From a checkpoint of a small image classifier.
Model: 14.3M parameters, 32-pixel images, activation star_relu, patch size [2, 2], depths [3, 6, 6], widths [96, 192, 384].
Training: 9000 steps, batches of 64.
Rows from block 4 of a small image classifier, named by matrix and row number. Rows with one number belong to one neuron. Each number is 200 + 30 x the weight over its row's rms, rounded and kept within 0 to 999. All counts start at 0. After the name is the row's rms in percent of the matrix's.
After each neuron's rows are labels from the 100 images, of 14976, where the neuron reaches its highest value: "top examples" is what is common among them. Only what is clearly more common there than usual is listed. The data: photos of plants, animals and fungi (iNaturalist).
# fc1: MLP up (model.blocks.4.mlp.fc1.weight, 768x192), inputs 0-95
# fc2: MLP down (model.blocks.4.mlp.fc2.weight, 192x768, transposed), outputs 0-95

fc1.767,119,212,199,182,252,166,184,180,175,203,202,183,220,198,198,252,141,198,235,202,217,184,218,156,201,163,180,218,186,152,173,159,183,228,155,169,194,162,158,177,224,208,213,179,243,186,222,234,199,211,200,220,194,198,222,222,196,193,193,196,219,216,178,193,193,218,209,237,198,249,271,128,186,165,147,223,207,181,234,199,205,216,205,237,186,166,200,248,238,183,187,213,255,147,148,206,213
fc2.767,124,210,196,161,170,206,141,211,189,189,155,146,220,206,207,181,258,196,202,189,205,208,141,170,167,250,246,234,168,218,240,225,190,173,216,193,243,175,183,249,181,264,175,190,182,199,196,166,221,201,207,255,186,199,191,211,225,240,202,158,233,123,252,214,176,228,195,188,204,213,228,219,198,188,182,267,196,222,194,213,167,219,222,199,165,208,184,233,199,138,196,213,165,246,142,182,159
top examples: order Lepidoptera

fc1.288,141,150,246,161,173,199,192,196,170,252,210,186,143,215,198,194,117,182,196,194,180,165,191,206,259,197,231,178,205,174,183,287,197,178,181,213,197,216,200,176,196,175,186,212,187,211,203,193,238,135,200,179,198,162,256,188,203,195,155,214,253,235,177,195,197,233,172,194,176,220,183,184,216,206,246,228,221,235,218,214,233,187,193,220,236,198,214,197,192,198,212,152,198,185,215,247,190
fc2.288,149,159,240,200,211,243,240,188,167,205,186,191,204,177,182,175,153,207,238,179,194,212,172,192,196,177,219,237,204,189,156,229,222,176,172,244,195,191,200,178,210,176,264,209,179,183,201,228,207,201,158,191,209,214,206,196,194,140,221,199,208,249,207,224,160,260,219,209,206,234,228,201,233,194,182,190,198,218,202,174,194,192,224,171,203,171,179,221,167,125,214,188,233,206,222,254,195
top examples: order Passeriformes

fc1.270,085,198,217,206,199,251,240,154,168,192,196,241,236,237,142,177,158,179,212,235,245,143,252,237,210,222,219,193,255,186,224,154,189,220,241,167,125,213,161,190,251,188,195,148,202,214,213,161,190,215,214,210,213,206,227,196,170,188,200,197,222,208,183,232,126,223,187,160,235,225,151,189,199,208,189,232,188,221,138,211,235,200,218,174,179,168,215,168,214,231,199,177,166,184,232,187,188
fc2.270,072,181,189,199,209,179,210,197,200,208,230,164,186,214,240,171,246,212,225,207,175,175,213,198,220,208,278,187,174,214,193,187,213,238,209,178,221,191,223,166,207,206,209,184,232,186,158,229,222,196,193,213,253,226,173,259,157,167,184,252,244,201,151,186,195,204,184,230,219,237,131,206,194,193,181,185,228,201,186,191,160,208,185,270,232,177,195,208,141,231,197,230,172,139,169,162,205
top examples: order Charadriiformes

fc1.692,078,207,184,143,188,163,161,190,198,226,201,248,195,202,161,152,226,184,140,163,198,196,267,227,186,222,180,161,162,175,214,234,237,234,165,237,235,160,176,182,187,151,207,251,180,260,167,226,197,207,209,218,225,196,241,208,166,231,195,160,232,135,214,137,218,221,246,206,206,163,269,224,211,203,181,225,222,241,209,167,216,161,208,218,227,246,184,219,156,181,200,154,151,192,177,207,174
fc2.692,064,188,188,245,254,178,180,171,247,150,134,212,202,186,255,218,156,244,221,264,208,167,185,168,236,264,195,268,173,168,182,156,176,222,176,175,259,195,176,194,169,281,223,233,223,195,235,176,198,180,250,156,199,192,156,247,269,204,247,221,221,212,208,150,206,181,187,178,228,200,194,267,158,209,179,199,194,212,218,224,212,225,169,221,160,231,239,199,147,207,203,218,218,188,200,214,213
top examples: order Lepidoptera

fc1.356,122,229,141,189,225,152,147,215,169,190,207,166,223,194,251,208,177,169,231,218,194,212,257,176,215,181,182,242,228,136,186,173,163,235,144,181,220,200,186,176,191,174,221,206,207,196,205,198,214,218,172,226,203,192,185,133,193,186,173,187,232,197,187,179,190,222,188,186,168,218,257,144,189,220,154,233,243,237,192,240,165,226,227,216,230,209,213,199,229,175,211,198,244,169,182,185,193
fc2.356,125,192,211,201,212,214,167,144,178,199,209,152,199,208,183,183,247,199,204,179,186,212,137,162,176,244,213,213,97,205,232,194,224,163,186,168,193,194,187,208,194,279,218,206,232,214,227,190,174,214,175,248,158,208,190,208,231,233,170,157,216,152,226,237,182,183,201,186,203,193,248,157,227,191,185,289,220,185,199,197,178,187,254,213,165,193,224,258,233,149,215,185,204,224,137,181,188
top examples: order Lepidoptera

fc1.681,070,155,169,168,230,201,212,228,215,197,194,281,188,200,185,184,157,187,185,188,164,187,257,188,208,199,221,195,209,212,193,192,186,205,207,223,213,173,149,158,159,171,185,217,189,247,230,251,180,214,238,126,196,187,181,195,186,212,226,172,217,164,163,135,204,251,176,153,296,156,254,249,188,186,185,205,194,210,215,227,201,213,248,254,225,213,238,192,164,234,218,148,136,229,180,187,227
fc2.681,075,229,230,183,248,213,133,224,285,196,173,267,228,233,214,219,238,229,160,233,221,146,207,224,207,220,183,260,183,225,177,158,196,234,180,257,244,162,185,225,227,207,155,236,222,158,174,197,200,144,224,197,171,151,201,239,213,195,250,245,190,217,183,152,227,199,211,207,198,205,204,249,257,213,200,149,198,216,223,190,162,207,174,206,196,275,241,191,173,182,175,189,169,232,225,204,219
top examples: order Anseriformes; family: Anatidae

fc1.497,102,238,210,228,230,226,180,170,214,210,214,228,220,207,190,276,178,225,149,189,154,199,160,224,191,185,200,195,253,236,224,198,208,189,210,208,262,208,187,184,195,211,200,226,153,170,168,201,191,212,214,150,185,209,194,218,230,229,225,197,207,204,174,135,187,207,208,232,203,197,237,241,224,245,257,167,268,215,267,237,254,195,192,198,195,232,213,262,228,219,189,148,173,157,158,191,183
fc2.497,097,151,269,235,145,223,203,253,246,217,213,207,209,162,204,179,164,179,225,188,189,218,251,237,209,174,201,211,234,184,170,230,236,252,177,184,206,161,227,221,208,194,156,184,194,189,185,188,202,221,207,186,202,191,215,183,200,142,208,171,260,223,223,275,181,208,226,193,168,195,157,199,209,217,202,152,144,183,192,202,211,217,218,201,205,126,162,123,161,198,216,204,202,216,205,152,228
top examples: class Aves; order Passeriformes

fc1.545,135,163,190,214,156,189,230,193,223,193,262,248,161,185,189,233,190,209,182,203,150,192,184,200,224,222,242,223,192,231,247,218,279,216,172,140,163,173,218,160,212,207,191,171,160,196,187,184,161,234,201,177,242,212,187,166,213,160,205,183,179,210,219,252,168,209,222,188,189,181,186,191,174,207,184,207,193,175,157,238,198,138,158,222,160,203,175,138,189,229,120,174,245,169,229,201,214
fc2.545,149,198,176,191,161,244,213,221,225,191,212,186,239,208,169,161,196,219,221,203,222,180,185,229,182,230,208,144,245,203,198,184,147,165,208,202,164,183,198,224,212,191,212,180,245,196,179,199,229,242,189,189,234,204,209,177,158,228,268,187,156,135,200,179,185,241,202,174,186,173,209,212,225,167,216,172,155,189,181,250,188,184,227,218,233,171,199,208,165,195,168,184,113,177,239,117,236
top examples: class Aves; order Passeriformes

fc1.736,075,192,190,217,146,212,142,220,167,182,217,255,185,162,146,202,201,188,182,220,140,191,234,225,179,240,131,163,229,249,177,158,221,216,206,238,209,220,232,177,192,243,224,245,175,181,215,199,183,193,194,144,228,168,173,144,200,209,181,176,200,166,209,176,211,239,200,189,207,189,235,215,184,261,226,185,189,163,204,200,212,192,165,194,235,263,172,190,226,228,171,226,228,182,193,269,148
fc2.736,062,249,225,213,212,199,229,219,171,251,181,181,128,221,167,229,181,201,258,177,221,258,223,210,181,217,218,229,224,232,163,192,261,167,182,200,220,231,135,226,153,250,154,230,207,219,188,226,215,142,175,193,183,145,173,243,243,261,211,269,189,214,161,211,210,179,233,189,188,190,203,218,171,193,200,167,197,207,219,190,203,173,176,167,208,226,270,207,202,145,224,176,201,139,209,153,189
top examples: phylum Tracheophyta; kingdom Plantae; class Magnoliopsida

fc1.272,073,241,167,153,219,177,171,196,206,193,191,188,173,170,166,243,188,205,254,168,182,173,230,196,182,212,176,198,197,180,157,192,209,197,164,187,191,195,212,221,243,194,234,104,182,208,257,212,217,199,145,239,211,173,176,160,230,215,230,158,205,177,195,194,119,212,209,248,195,228,218,238,230,220,186,242,198,205,245,164,176,136,206,206,226,243,213,245,168,219,242,214,187,241,202,228,124
fc2.272,064,158,164,204,205,234,245,182,229,189,242,140,254,235,225,196,158,213,198,230,251,257,184,144,217,207,180,169,121,199,154,239,162,219,173,210,183,219,182,203,215,196,191,188,223,212,156,131,194,232,201,236,143,165,199,193,171,193,183,176,213,198,189,152,146,205,196,173,156,193,208,174,150,186,225,208,244,226,168,210,194,182,205,201,190,219,224,196,252,199,215,190,196,183,181,211,191
top examples: order Lepidoptera

fc1.82,092,164,316,173,176,208,220,168,170,215,212,198,183,188,203,194,182,214,185,177,170,122,231,239,200,208,267,183,217,189,205,210,184,150,185,199,191,235,196,172,214,115,249,224,194,271,166,200,216,187,184,169,190,182,213,229,164,192,234,242,179,238,224,223,284,226,175,184,174,295,215,144,200,179,215,225,200,197,214,248,210,212,187,204,211,198,190,233,177,178,179,210,168,132,195,272,223
fc2.82,080,148,214,230,217,207,233,204,186,196,218,203,196,159,174,165,204,216,227,162,232,273,223,193,184,189,198,188,256,210,158,238,198,180,184,215,240,169,127,175,248,166,249,181,183,226,173,179,193,162,150,210,203,252,171,151,193,246,198,194,162,202,216,183,190,188,163,209,106,149,184,212,261,199,207,184,185,221,158,179,186,185,223,160,204,191,152,258,142,140,199,272,226,212,209,187,214
top examples: order Passeriformes

fc1.679,082,181,263,156,166,225,239,236,206,224,172,205,226,202,169,217,254,245,204,284,200,168,230,241,230,219,216,182,198,216,181,233,196,213,170,170,178,238,140,189,190,232,203,219,204,186,235,195,208,172,221,190,192,220,203,164,163,198,216,194,184,194,205,203,215,234,245,171,231,192,141,186,152,171,197,202,220,244,163,157,245,220,196,265,191,138,233,190,145,220,161,181,203,243,211,238,225
fc2.679,080,191,182,202,236,196,141,173,182,177,211,227,261,261,170,202,241,218,216,182,201,155,175,205,243,173,213,206,208,228,224,216,170,248,183,207,190,167,179,212,157,213,203,210,248,189,230,187,184,155,231,240,211,232,178,259,154,212,229,235,206,223,198,215,204,172,160,207,163,211,195,176,229,256,151,182,209,156,181,208,190,179,150,161,177,247,171,202,240,199,156,217,232,186,180,170,208
top examples: order Passeriformes

fc1.433,101,188,192,227,186,194,224,194,182,238,206,170,182,217,221,147,227,246,203,179,232,201,174,168,244,157,222,141,216,198,184,221,230,202,219,239,204,233,212,180,213,194,157,239,120,201,169,201,196,203,210,194,289,235,196,248,193,180,206,164,265,242,124,222,178,202,165,197,224,248,151,231,170,194,186,161,185,239,288,261,183,189,194,223,199,205,200,220,199,223,196,183,205,171,136,197,244
fc2.433,109,200,202,170,209,196,224,195,172,226,243,193,226,191,181,188,239,216,224,190,237,186,222,198,233,148,179,219,202,171,162,162,242,180,181,230,225,178,240,247,225,168,204,233,162,195,197,255,176,186,185,174,172,224,257,138,197,196,157,228,159,216,147,231,206,201,199,150,217,204,180,144,221,230,265,208,194,210,205,207,153,169,213,178,196,224,231,219,254,173,222,188,243,225,213,273,166
top examples: class Aves; order Anseriformes; family: Anatidae; order: Charadriiformes

fc1.555,100,185,246,203,176,156,190,238,203,165,221,227,141,189,203,153,172,232,205,275,173,232,184,235,202,217,219,183,212,189,200,153,193,215,217,216,225,166,206,192,188,216,220,240,232,192,177,134,218,158,242,222,215,170,202,174,138,195,188,184,166,195,154,151,198,220,216,178,235,221,237,239,252,239,160,250,151,144,277,241,227,209,223,206,206,179,198,222,171,194,187,158,214,234,190,257,166
fc2.555,098,264,231,200,206,200,247,253,148,243,249,204,170,197,168,185,222,211,232,183,212,172,217,142,190,182,191,207,223,186,169,145,178,230,158,188,224,206,193,235,184,217,200,242,191,199,204,183,145,202,168,179,224,180,157,278,174,209,187,183,195,248,181,204,300,169,219,194,195,227,184,250,211,195,216,176,172,217,232,250,175,175,165,228,254,219,212,189,190,188,204,180,234,232,238,240,164
top examples: class Insecta; phylum Arthropoda; order Lepidoptera

fc1.21,106,206,233,155,228,164,213,196,178,226,167,197,180,212,147,165,232,237,210,213,214,184,132,190,190,247,231,102,194,181,243,236,187,235,185,186,155,260,168,247,186,154,229,203,213,203,219,248,218,228,226,219,235,239,200,175,161,221,192,207,174,152,202,226,171,218,213,223,215,207,184,200,186,201,177,238,227,213,227,239,166,186,239,245,239,224,217,220,247,167,226,226,204,126,196,213,234
fc2.21,099,154,143,203,215,174,239,260,192,176,115,190,205,168,178,232,272,185,243,183,213,233,177,204,188,163,255,198,190,182,207,159,172,249,127,199,216,198,187,196,155,225,169,210,195,222,169,202,210,218,207,214,129,237,167,218,222,212,237,134,207,189,201,162,216,230,204,204,216,194,176,184,236,184,170,200,210,206,202,259,237,166,191,194,179,243,262,195,154,233,154,229,179,154,199,156,227
top examples: phylum Chordata; class Aves

fc1.286,100,171,211,205,164,232,185,164,226,191,210,244,167,227,186,269,191,159,208,155,214,210,219,191,160,214,142,213,260,242,230,175,200,178,174,205,176,204,216,191,195,267,168,243,216,186,169,224,212,227,129,197,218,176,194,142,194,196,179,184,134,195,234,195,212,192,192,159,187,177,244,185,184,177,203,175,232,188,179,208,190,181,218,220,203,223,200,193,205,236,192,214,216,204,190,160,175
fc2.286,098,200,179,158,209,172,149,176,174,160,204,220,192,224,224,164,179,245,192,219,181,187,188,261,268,226,228,178,223,213,176,213,243,172,221,183,197,209,177,187,197,212,163,147,205,206,211,177,195,204,189,212,174,237,200,221,282,230,183,218,243,159,181,195,153,190,144,141,208,154,226,166,185,199,232,242,209,188,197,210,205,127,199,152,242,200,236,219,198,181,212,174,222,163,232,175,187
top examples: phylum Arthropoda; class Insecta; order Lepidoptera

fc1.38,099,181,229,210,186,208,181,195,177,180,172,199,216,193,212,186,165,238,197,198,184,188,204,148,230,174,162,183,255,250,220,216,260,212,204,205,218,168,232,223,208,158,156,240,176,197,235,214,185,250,238,159,174,235,210,200,166,194,166,187,208,224,190,173,200,209,208,191,260,218,214,234,213,150,223,169,203,231,197,225,202,163,217,221,182,230,220,218,195,183,194,209,163,222,186,202,231
fc2.38,120,243,198,208,189,282,186,230,171,181,218,214,251,199,160,216,224,213,190,175,226,181,240,187,212,204,217,249,203,164,176,135,206,210,224,224,216,185,189,272,230,159,205,228,208,184,180,228,214,161,160,169,208,168,276,212,167,213,216,213,203,198,162,231,245,161,152,218,223,199,180,237,227,245,257,163,177,184,214,211,164,195,230,221,247,224,181,248,211,134,220,197,209,223,255,228,176
top examples: class Aves; order Charadriiformes

fc1.584,096,201,205,187,219,188,180,200,208,227,234,189,203,208,188,207,157,231,238,193,210,196,142,199,178,179,183,239,162,191,176,225,198,227,264,241,151,199,186,192,199,293,172,191,210,215,156,230,187,202,228,228,221,159,194,225,230,189,200,197,200,242,220,197,244,166,235,229,179,140,228,234,227,208,200,164,242,203,201,198,199,187,251,179,198,219,255,180,192,156,168,175,146,231,180,218,179
fc2.584,088,204,224,155,174,237,218,209,184,218,166,167,203,203,243,213,209,210,194,174,199,231,127,191,213,226,230,202,166,185,198,209,189,175,164,154,256,227,220,152,132,136,211,205,175,227,214,226,233,209,179,208,204,179,193,224,191,221,178,239,262,178,241,156,167,182,226,178,184,244,202,158,189,214,212,182,245,167,228,163,237,265,185,217,258,215,200,227,171,174,191,192,199,191,207,218,231
top examples: order Charadriiformes

fc1.253,073,170,226,155,167,200,144,226,169,192,160,259,255,187,187,202,224,208,209,170,208,229,209,153,209,207,248,154,218,202,217,209,211,215,203,189,257,215,182,180,186,169,224,176,150,182,248,192,176,173,214,146,134,182,208,151,195,228,197,204,204,215,230,207,228,185,255,171,203,169,222,261,250,220,168,216,176,213,165,197,245,178,211,169,170,177,183,162,170,247,172,274,145,212,189,212,187
fc2.253,065,208,187,191,243,252,200,189,198,204,212,232,193,240,216,245,220,234,191,245,199,146,195,250,186,213,215,244,195,184,166,158,198,220,211,210,196,223,191,237,237,209,136,243,236,213,157,225,216,174,197,217,201,193,243,247,194,166,195,191,259,146,175,197,203,186,138,235,294,221,149,229,193,219,205,176,149,259,273,201,199,221,196,241,204,275,134,235,181,184,204,222,201,233,205,228,199
top examples: order Anseriformes; family: Anatidae

fc1.100,115,192,189,184,220,197,204,187,221,222,162,261,197,238,210,210,179,166,190,180,150,222,182,162,185,176,222,164,175,202,233,184,171,203,224,217,168,233,177,163,179,134,165,229,253,180,183,176,240,257,250,195,152,153,242,201,220,212,202,232,178,233,152,129,206,233,229,245,214,181,207,197,209,193,237,196,188,168,204,188,222,224,225,232,203,228,214,190,192,147,242,222,185,175,186,158,194
fc2.100,111,187,195,251,193,191,208,195,148,245,231,121,215,157,215,220,183,186,217,177,261,207,210,227,219,180,198,194,193,195,195,203,176,167,212,231,245,158,251,272,234,177,234,119,203,198,218,229,194,157,190,166,202,189,223,199,253,165,227,164,204,186,252,233,211,171,220,188,172,190,164,187,219,177,192,166,199,220,182,180,183,274,216,160,242,129,134,174,132,244,214,256,210,205,213,261,230
top examples: phylum Chordata; class Aves

fc1.655,086,214,216,180,315,181,200,209,221,226,215,185,213,195,185,206,166,241,167,228,173,208,223,155,180,176,189,214,208,229,170,157,216,180,166,218,238,233,236,240,177,180,194,240,147,227,217,225,162,186,247,171,148,189,228,193,177,195,247,212,214,193,183,188,264,206,210,215,223,207,172,176,230,175,197,243,211,225,225,163,221,253,198,182,208,234,207,213,223,203,181,179,171,241,165,206,188
fc2.655,079,199,242,240,165,255,179,284,242,198,227,227,226,239,171,198,180,181,222,160,219,146,206,242,186,182,161,194,263,208,203,223,192,214,174,228,203,130,109,202,228,152,171,221,229,190,185,194,168,172,163,187,179,180,177,186,205,226,237,175,193,213,127,213,204,194,155,228,182,201,185,242,217,196,213,158,171,206,166,226,180,194,170,241,253,230,213,175,227,122,194,243,184,203,247,212,195
top examples: order Lepidoptera; family: Nymphalidae

fc1.493,126,169,161,155,238,202,220,229,174,203,127,188,160,204,218,221,208,144,184,172,177,160,211,217,182,198,206,234,241,172,170,219,217,156,215,207,231,245,167,208,200,217,199,155,209,240,262,183,239,246,202,159,216,250,204,116,173,190,205,200,234,143,213,220,184,199,236,225,224,178,158,208,197,193,178,204,177,237,212,196,245,172,209,186,206,217,177,173,162,188,248,204,208,191,168,210,192
fc2.493,140,201,169,205,164,201,179,144,181,229,184,172,186,209,232,216,223,171,270,198,231,243,193,236,210,126,214,145,147,190,154,192,208,193,235,186,142,226,189,248,210,172,186,197,221,207,162,217,221,209,181,249,223,161,240,208,168,190,231,230,192,192,165,224,163,210,217,208,192,200,159,201,223,185,213,164,220,155,191,175,236,235,146,232,157,176,188,241,248,146,149,278,191,186,200,288,178
top examples: order Passeriformes

fc1.484,092,278,201,163,225,183,207,180,235,251,184,204,229,169,178,171,182,261,247,187,242,179,192,225,210,199,176,223,162,253,188,195,166,264,220,185,164,180,197,217,222,226,196,259,196,175,191,231,193,216,201,225,213,132,235,240,208,212,181,201,203,238,170,235,242,159,235,216,179,172,219,277,215,201,202,147,265,189,191,233,180,192,195,241,201,189,252,234,196,177,172,220,209,203,194,229,182
fc2.484,084,182,197,149,163,242,233,239,191,177,163,164,152,193,218,218,183,146,184,190,205,191,176,217,210,187,265,202,191,153,189,216,238,169,161,153,168,201,231,207,123,166,199,185,173,183,169,161,211,182,209,230,196,196,213,208,197,232,204,141,227,178,273,159,157,194,196,158,183,169,230,165,162,205,209,258,225,196,234,194,236,245,191,216,245,187,136,198,218,166,201,200,159,191,214,190,206
top examples: order Charadriiformes

fc1.524,093,220,180,138,156,197,191,181,128,255,216,227,257,225,164,230,234,264,191,150,253,192,178,130,249,168,171,180,165,202,170,169,178,162,133,188,199,194,187,168,200,253,211,232,206,190,179,178,181,199,168,195,211,186,183,216,196,226,200,197,206,191,221,264,167,250,223,184,190,220,229,165,195,178,195,155,218,160,247,191,213,120,197,198,157,187,226,226,221,183,152,205,186,213,197,202,211
fc2.524,094,212,172,196,249,154,202,201,238,176,158,206,202,177,231,200,203,166,186,239,178,258,221,187,173,255,180,273,162,252,173,247,197,209,164,266,143,213,216,211,243,177,232,168,189,178,164,249,217,182,175,207,188,249,236,168,259,242,191,184,214,124,205,178,233,222,201,187,232,216,210,175,205,203,212,226,161,219,218,190,200,158,223,208,222,209,169,209,199,186,215,194,172,200,159,168,164
top examples: phylum Arthropoda; class Insecta

fc1.656,077,142,204,184,197,175,199,256,225,178,207,263,201,203,185,191,212,166,220,152,168,226,203,165,198,174,244,175,203,208,193,164,212,213,183,227,232,184,210,177,230,182,174,213,183,193,171,201,199,197,228,162,182,200,211,218,177,180,221,148,228,185,183,239,217,198,200,208,265,191,213,231,186,207,204,189,159,255,276,245,220,198,248,186,204,230,194,174,177,211,160,210,176,190,173,223,251
fc2.656,083,210,209,160,229,220,195,216,217,222,193,247,248,205,184,190,226,250,188,216,190,158,230,241,232,181,220,211,179,188,175,168,194,218,240,245,244,213,197,214,245,135,149,210,199,194,109,220,179,150,205,197,228,174,203,226,194,145,162,232,208,221,147,211,188,191,186,215,222,216,181,191,228,246,227,214,157,205,207,192,204,188,159,203,183,254,187,231,177,224,195,194,158,234,241,248,218
top examples: phylum Chordata; class Aves; order Anseriformes; family: Anatidae

fc1.10,066,162,194,186,233,167,139,259,218,186,201,229,218,206,191,216,164,189,215,199,203,221,180,281,182,226,201,238,223,208,198,186,215,187,212,210,195,231,179,228,199,225,183,228,205,218,281,124,267,164,178,200,157,124,200,213,206,225,236,231,208,157,172,202,218,182,232,250,185,170,183,243,193,213,206,225,213,222,228,202,224,187,157,205,192,241,203,197,219,236,168,203,192,267,181,269,210
fc2.10,069,219,175,192,103,228,191,155,171,161,170,184,186,214,193,196,238,200,165,208,247,183,191,174,195,174,181,188,237,165,167,160,198,254,205,209,131,197,186,203,202,206,234,219,250,201,244,259,174,188,208,166,250,222,198,209,195,191,203,248,180,231,193,155,232,179,192,181,140,244,236,185,194,171,112,185,208,227,204,225,180,221,255,190,241,220,223,175,266,198,196,146,233,149,207,173,164
top examples: phylum Tracheophyta; kingdom Plantae

fc1.138,084,165,170,183,214,213,208,192,160,186,265,231,199,243,218,223,144,158,170,217,245,179,220,190,237,200,187,196,170,182,197,211,197,172,224,233,160,186,216,202,196,241,230,180,154,262,196,191,192,261,245,171,208,161,172,167,145,195,229,259,163,227,195,157,232,206,213,221,206,279,164,205,239,217,199,199,232,198,208,157,198,166,238,243,201,231,208,186,198,164,183,184,189,194,184,225,188
fc2.138,074,210,193,179,177,202,198,203,265,208,140,184,177,192,194,212,191,200,209,216,188,200,195,167,211,214,204,217,258,204,163,177,178,214,233,177,232,172,240,185,183,170,146,215,199,181,234,228,192,173,221,196,208,217,200,258,247,210,194,222,263,175,211,137,246,159,179,215,209,192,228,196,141,162,162,203,186,221,263,217,258,217,199,187,232,267,159,197,180,216,179,192,210,200,226,207,194
top examples: class Insecta

fc1.383,055,192,188,167,250,241,146,194,209,140,164,232,147,198,197,226,160,191,155,218,251,197,158,210,188,263,226,237,211,149,153,236,191,140,205,176,258,239,186,140,173,186,163,158,236,162,203,150,249,229,208,284,193,233,162,197,188,171,204,224,238,199,170,234,212,227,211,209,162,203,229,208,227,250,233,215,192,231,126,211,207,173,144,194,178,231,210,218,211,201,155,174,267,209,201,227,197
fc2.383,050,205,209,238,240,182,222,207,200,211,194,204,187,205,179,185,223,164,199,222,196,240,183,193,227,221,197,172,223,210,177,184,172,191,209,219,209,200,137,240,217,193,183,179,257,185,207,239,253,166,200,199,188,189,214,178,196,207,228,199,206,221,249,196,266,232,209,172,194,199,269,229,137,141,145,214,200,177,241,207,203,232,217,192,177,198,148,181,252,209,276,201,225,222,173,268,235
top examples: phylum Tracheophyta; kingdom Plantae; class Magnoliopsida

fc1.294,157,245,215,153,182,175,212,133,159,190,165,153,210,165,175,178,215,226,188,211,194,220,196,159,177,210,236,177,209,203,237,170,216,161,233,173,201,187,209,199,182,180,248,207,254,200,183,210,197,220,177,239,239,192,220,220,192,188,178,175,168,149,197,210,157,222,216,197,229,266,152,190,182,170,158,198,224,202,214,243,197,204,191,214,196,202,205,171,199,161,191,209,181,217,232,161,215
fc2.294,169,149,189,202,262,190,198,250,244,204,124,188,163,196,179,211,212,192,200,209,163,178,209,214,249,200,233,152,194,219,238,183,164,232,193,195,199,202,206,196,182,259,133,199,195,219,213,197,227,161,200,186,159,228,213,216,227,223,183,175,238,165,167,164,247,169,189,210,190,184,196,186,175,184,187,213,207,238,183,242,219,231,165,194,225,217,251,250,149,235,264,175,165,169,211,168,155
top examples: phylum Chordata; class Aves

fc1.622,101,184,209,155,232,180,211,196,214,249,200,198,221,170,126,204,156,245,192,223,190,197,228,176,183,238,186,167,169,215,226,218,172,221,192,249,132,213,168,134,166,202,216,260,178,198,200,223,214,184,219,181,210,153,243,249,225,166,187,192,186,195,166,147,265,228,209,210,212,182,268,222,195,195,190,186,215,247,218,230,193,220,177,199,193,199,220,194,159,191,171,168,202,231,209,245,214
fc2.622,116,233,199,202,228,193,199,242,174,186,221,213,190,187,162,224,175,212,224,155,226,195,169,186,208,212,204,232,160,202,228,178,172,162,132,178,191,194,204,212,135,210,202,223,226,172,266,195,188,233,219,253,179,159,135,201,186,206,234,180,181,191,255,175,158,227,179,202,173,218,170,181,200,243,127,180,239,175,173,153,226,186,241,251,228,193,197,173,227,197,212,177,138,174,223,137,175
top examples: order Lepidoptera

fc1.729,092,182,188,200,137,180,133,178,208,210,212,211,155,210,149,214,188,190,162,223,197,132,208,185,198,251,173,189,213,204,207,181,225,226,167,210,188,215,236,242,240,193,221,227,225,197,170,188,198,205,222,144,149,194,174,198,209,202,185,206,158,204,196,197,208,250,230,164,278,219,210,223,204,239,171,274,138,142,232,222,218,208,203,200,213,242,213,236,198,205,145,192,220,200,170,208,167
fc2.729,088,222,256,228,243,216,206,224,171,210,194,192,164,202,159,184,156,199,245,200,180,218,180,140,217,171,240,204,255,219,173,151,193,191,192,202,249,157,213,215,142,276,153,161,231,211,194,184,235,200,234,191,212,134,186,253,179,251,206,191,165,237,148,216,245,202,200,215,208,217,196,182,213,179,165,185,167,202,202,184,168,182,166,156,253,220,210,191,197,224,239,167,225,205,210,237,172
top examples: class Insecta; phylum Arthropoda; order Lepidoptera

fc1.358,127,171,211,140,246,208,233,168,249,241,178,179,165,216,135,217,168,189,232,169,189,200,244,169,197,125,210,237,170,185,188,213,183,206,253,196,218,183,201,178,176,169,232,218,226,221,210,182,213,218,212,220,211,126,177,158,241,241,133,244,187,206,183,205,154,175,227,186,160,224,178,227,196,207,222,199,223,170,180,212,227,196,227,188,196,197,207,232,164,192,216,162,194,191,181,150,225
fc2.358,125,207,207,196,148,189,232,257,182,233,152,196,229,207,216,225,211,205,184,169,205,168,192,227,230,210,190,205,241,188,139,230,200,263,194,151,216,199,217,278,140,183,180,167,233,243,149,179,237,165,200,197,182,182,195,218,223,196,168,198,284,252,143,152,181,187,217,234,221,165,186,214,184,228,230,168,188,211,276,214,199,275,159,153,230,196,151,188,214,199,178,238,245,173,209,216,188
top examples: order Anseriformes; family: Anatidae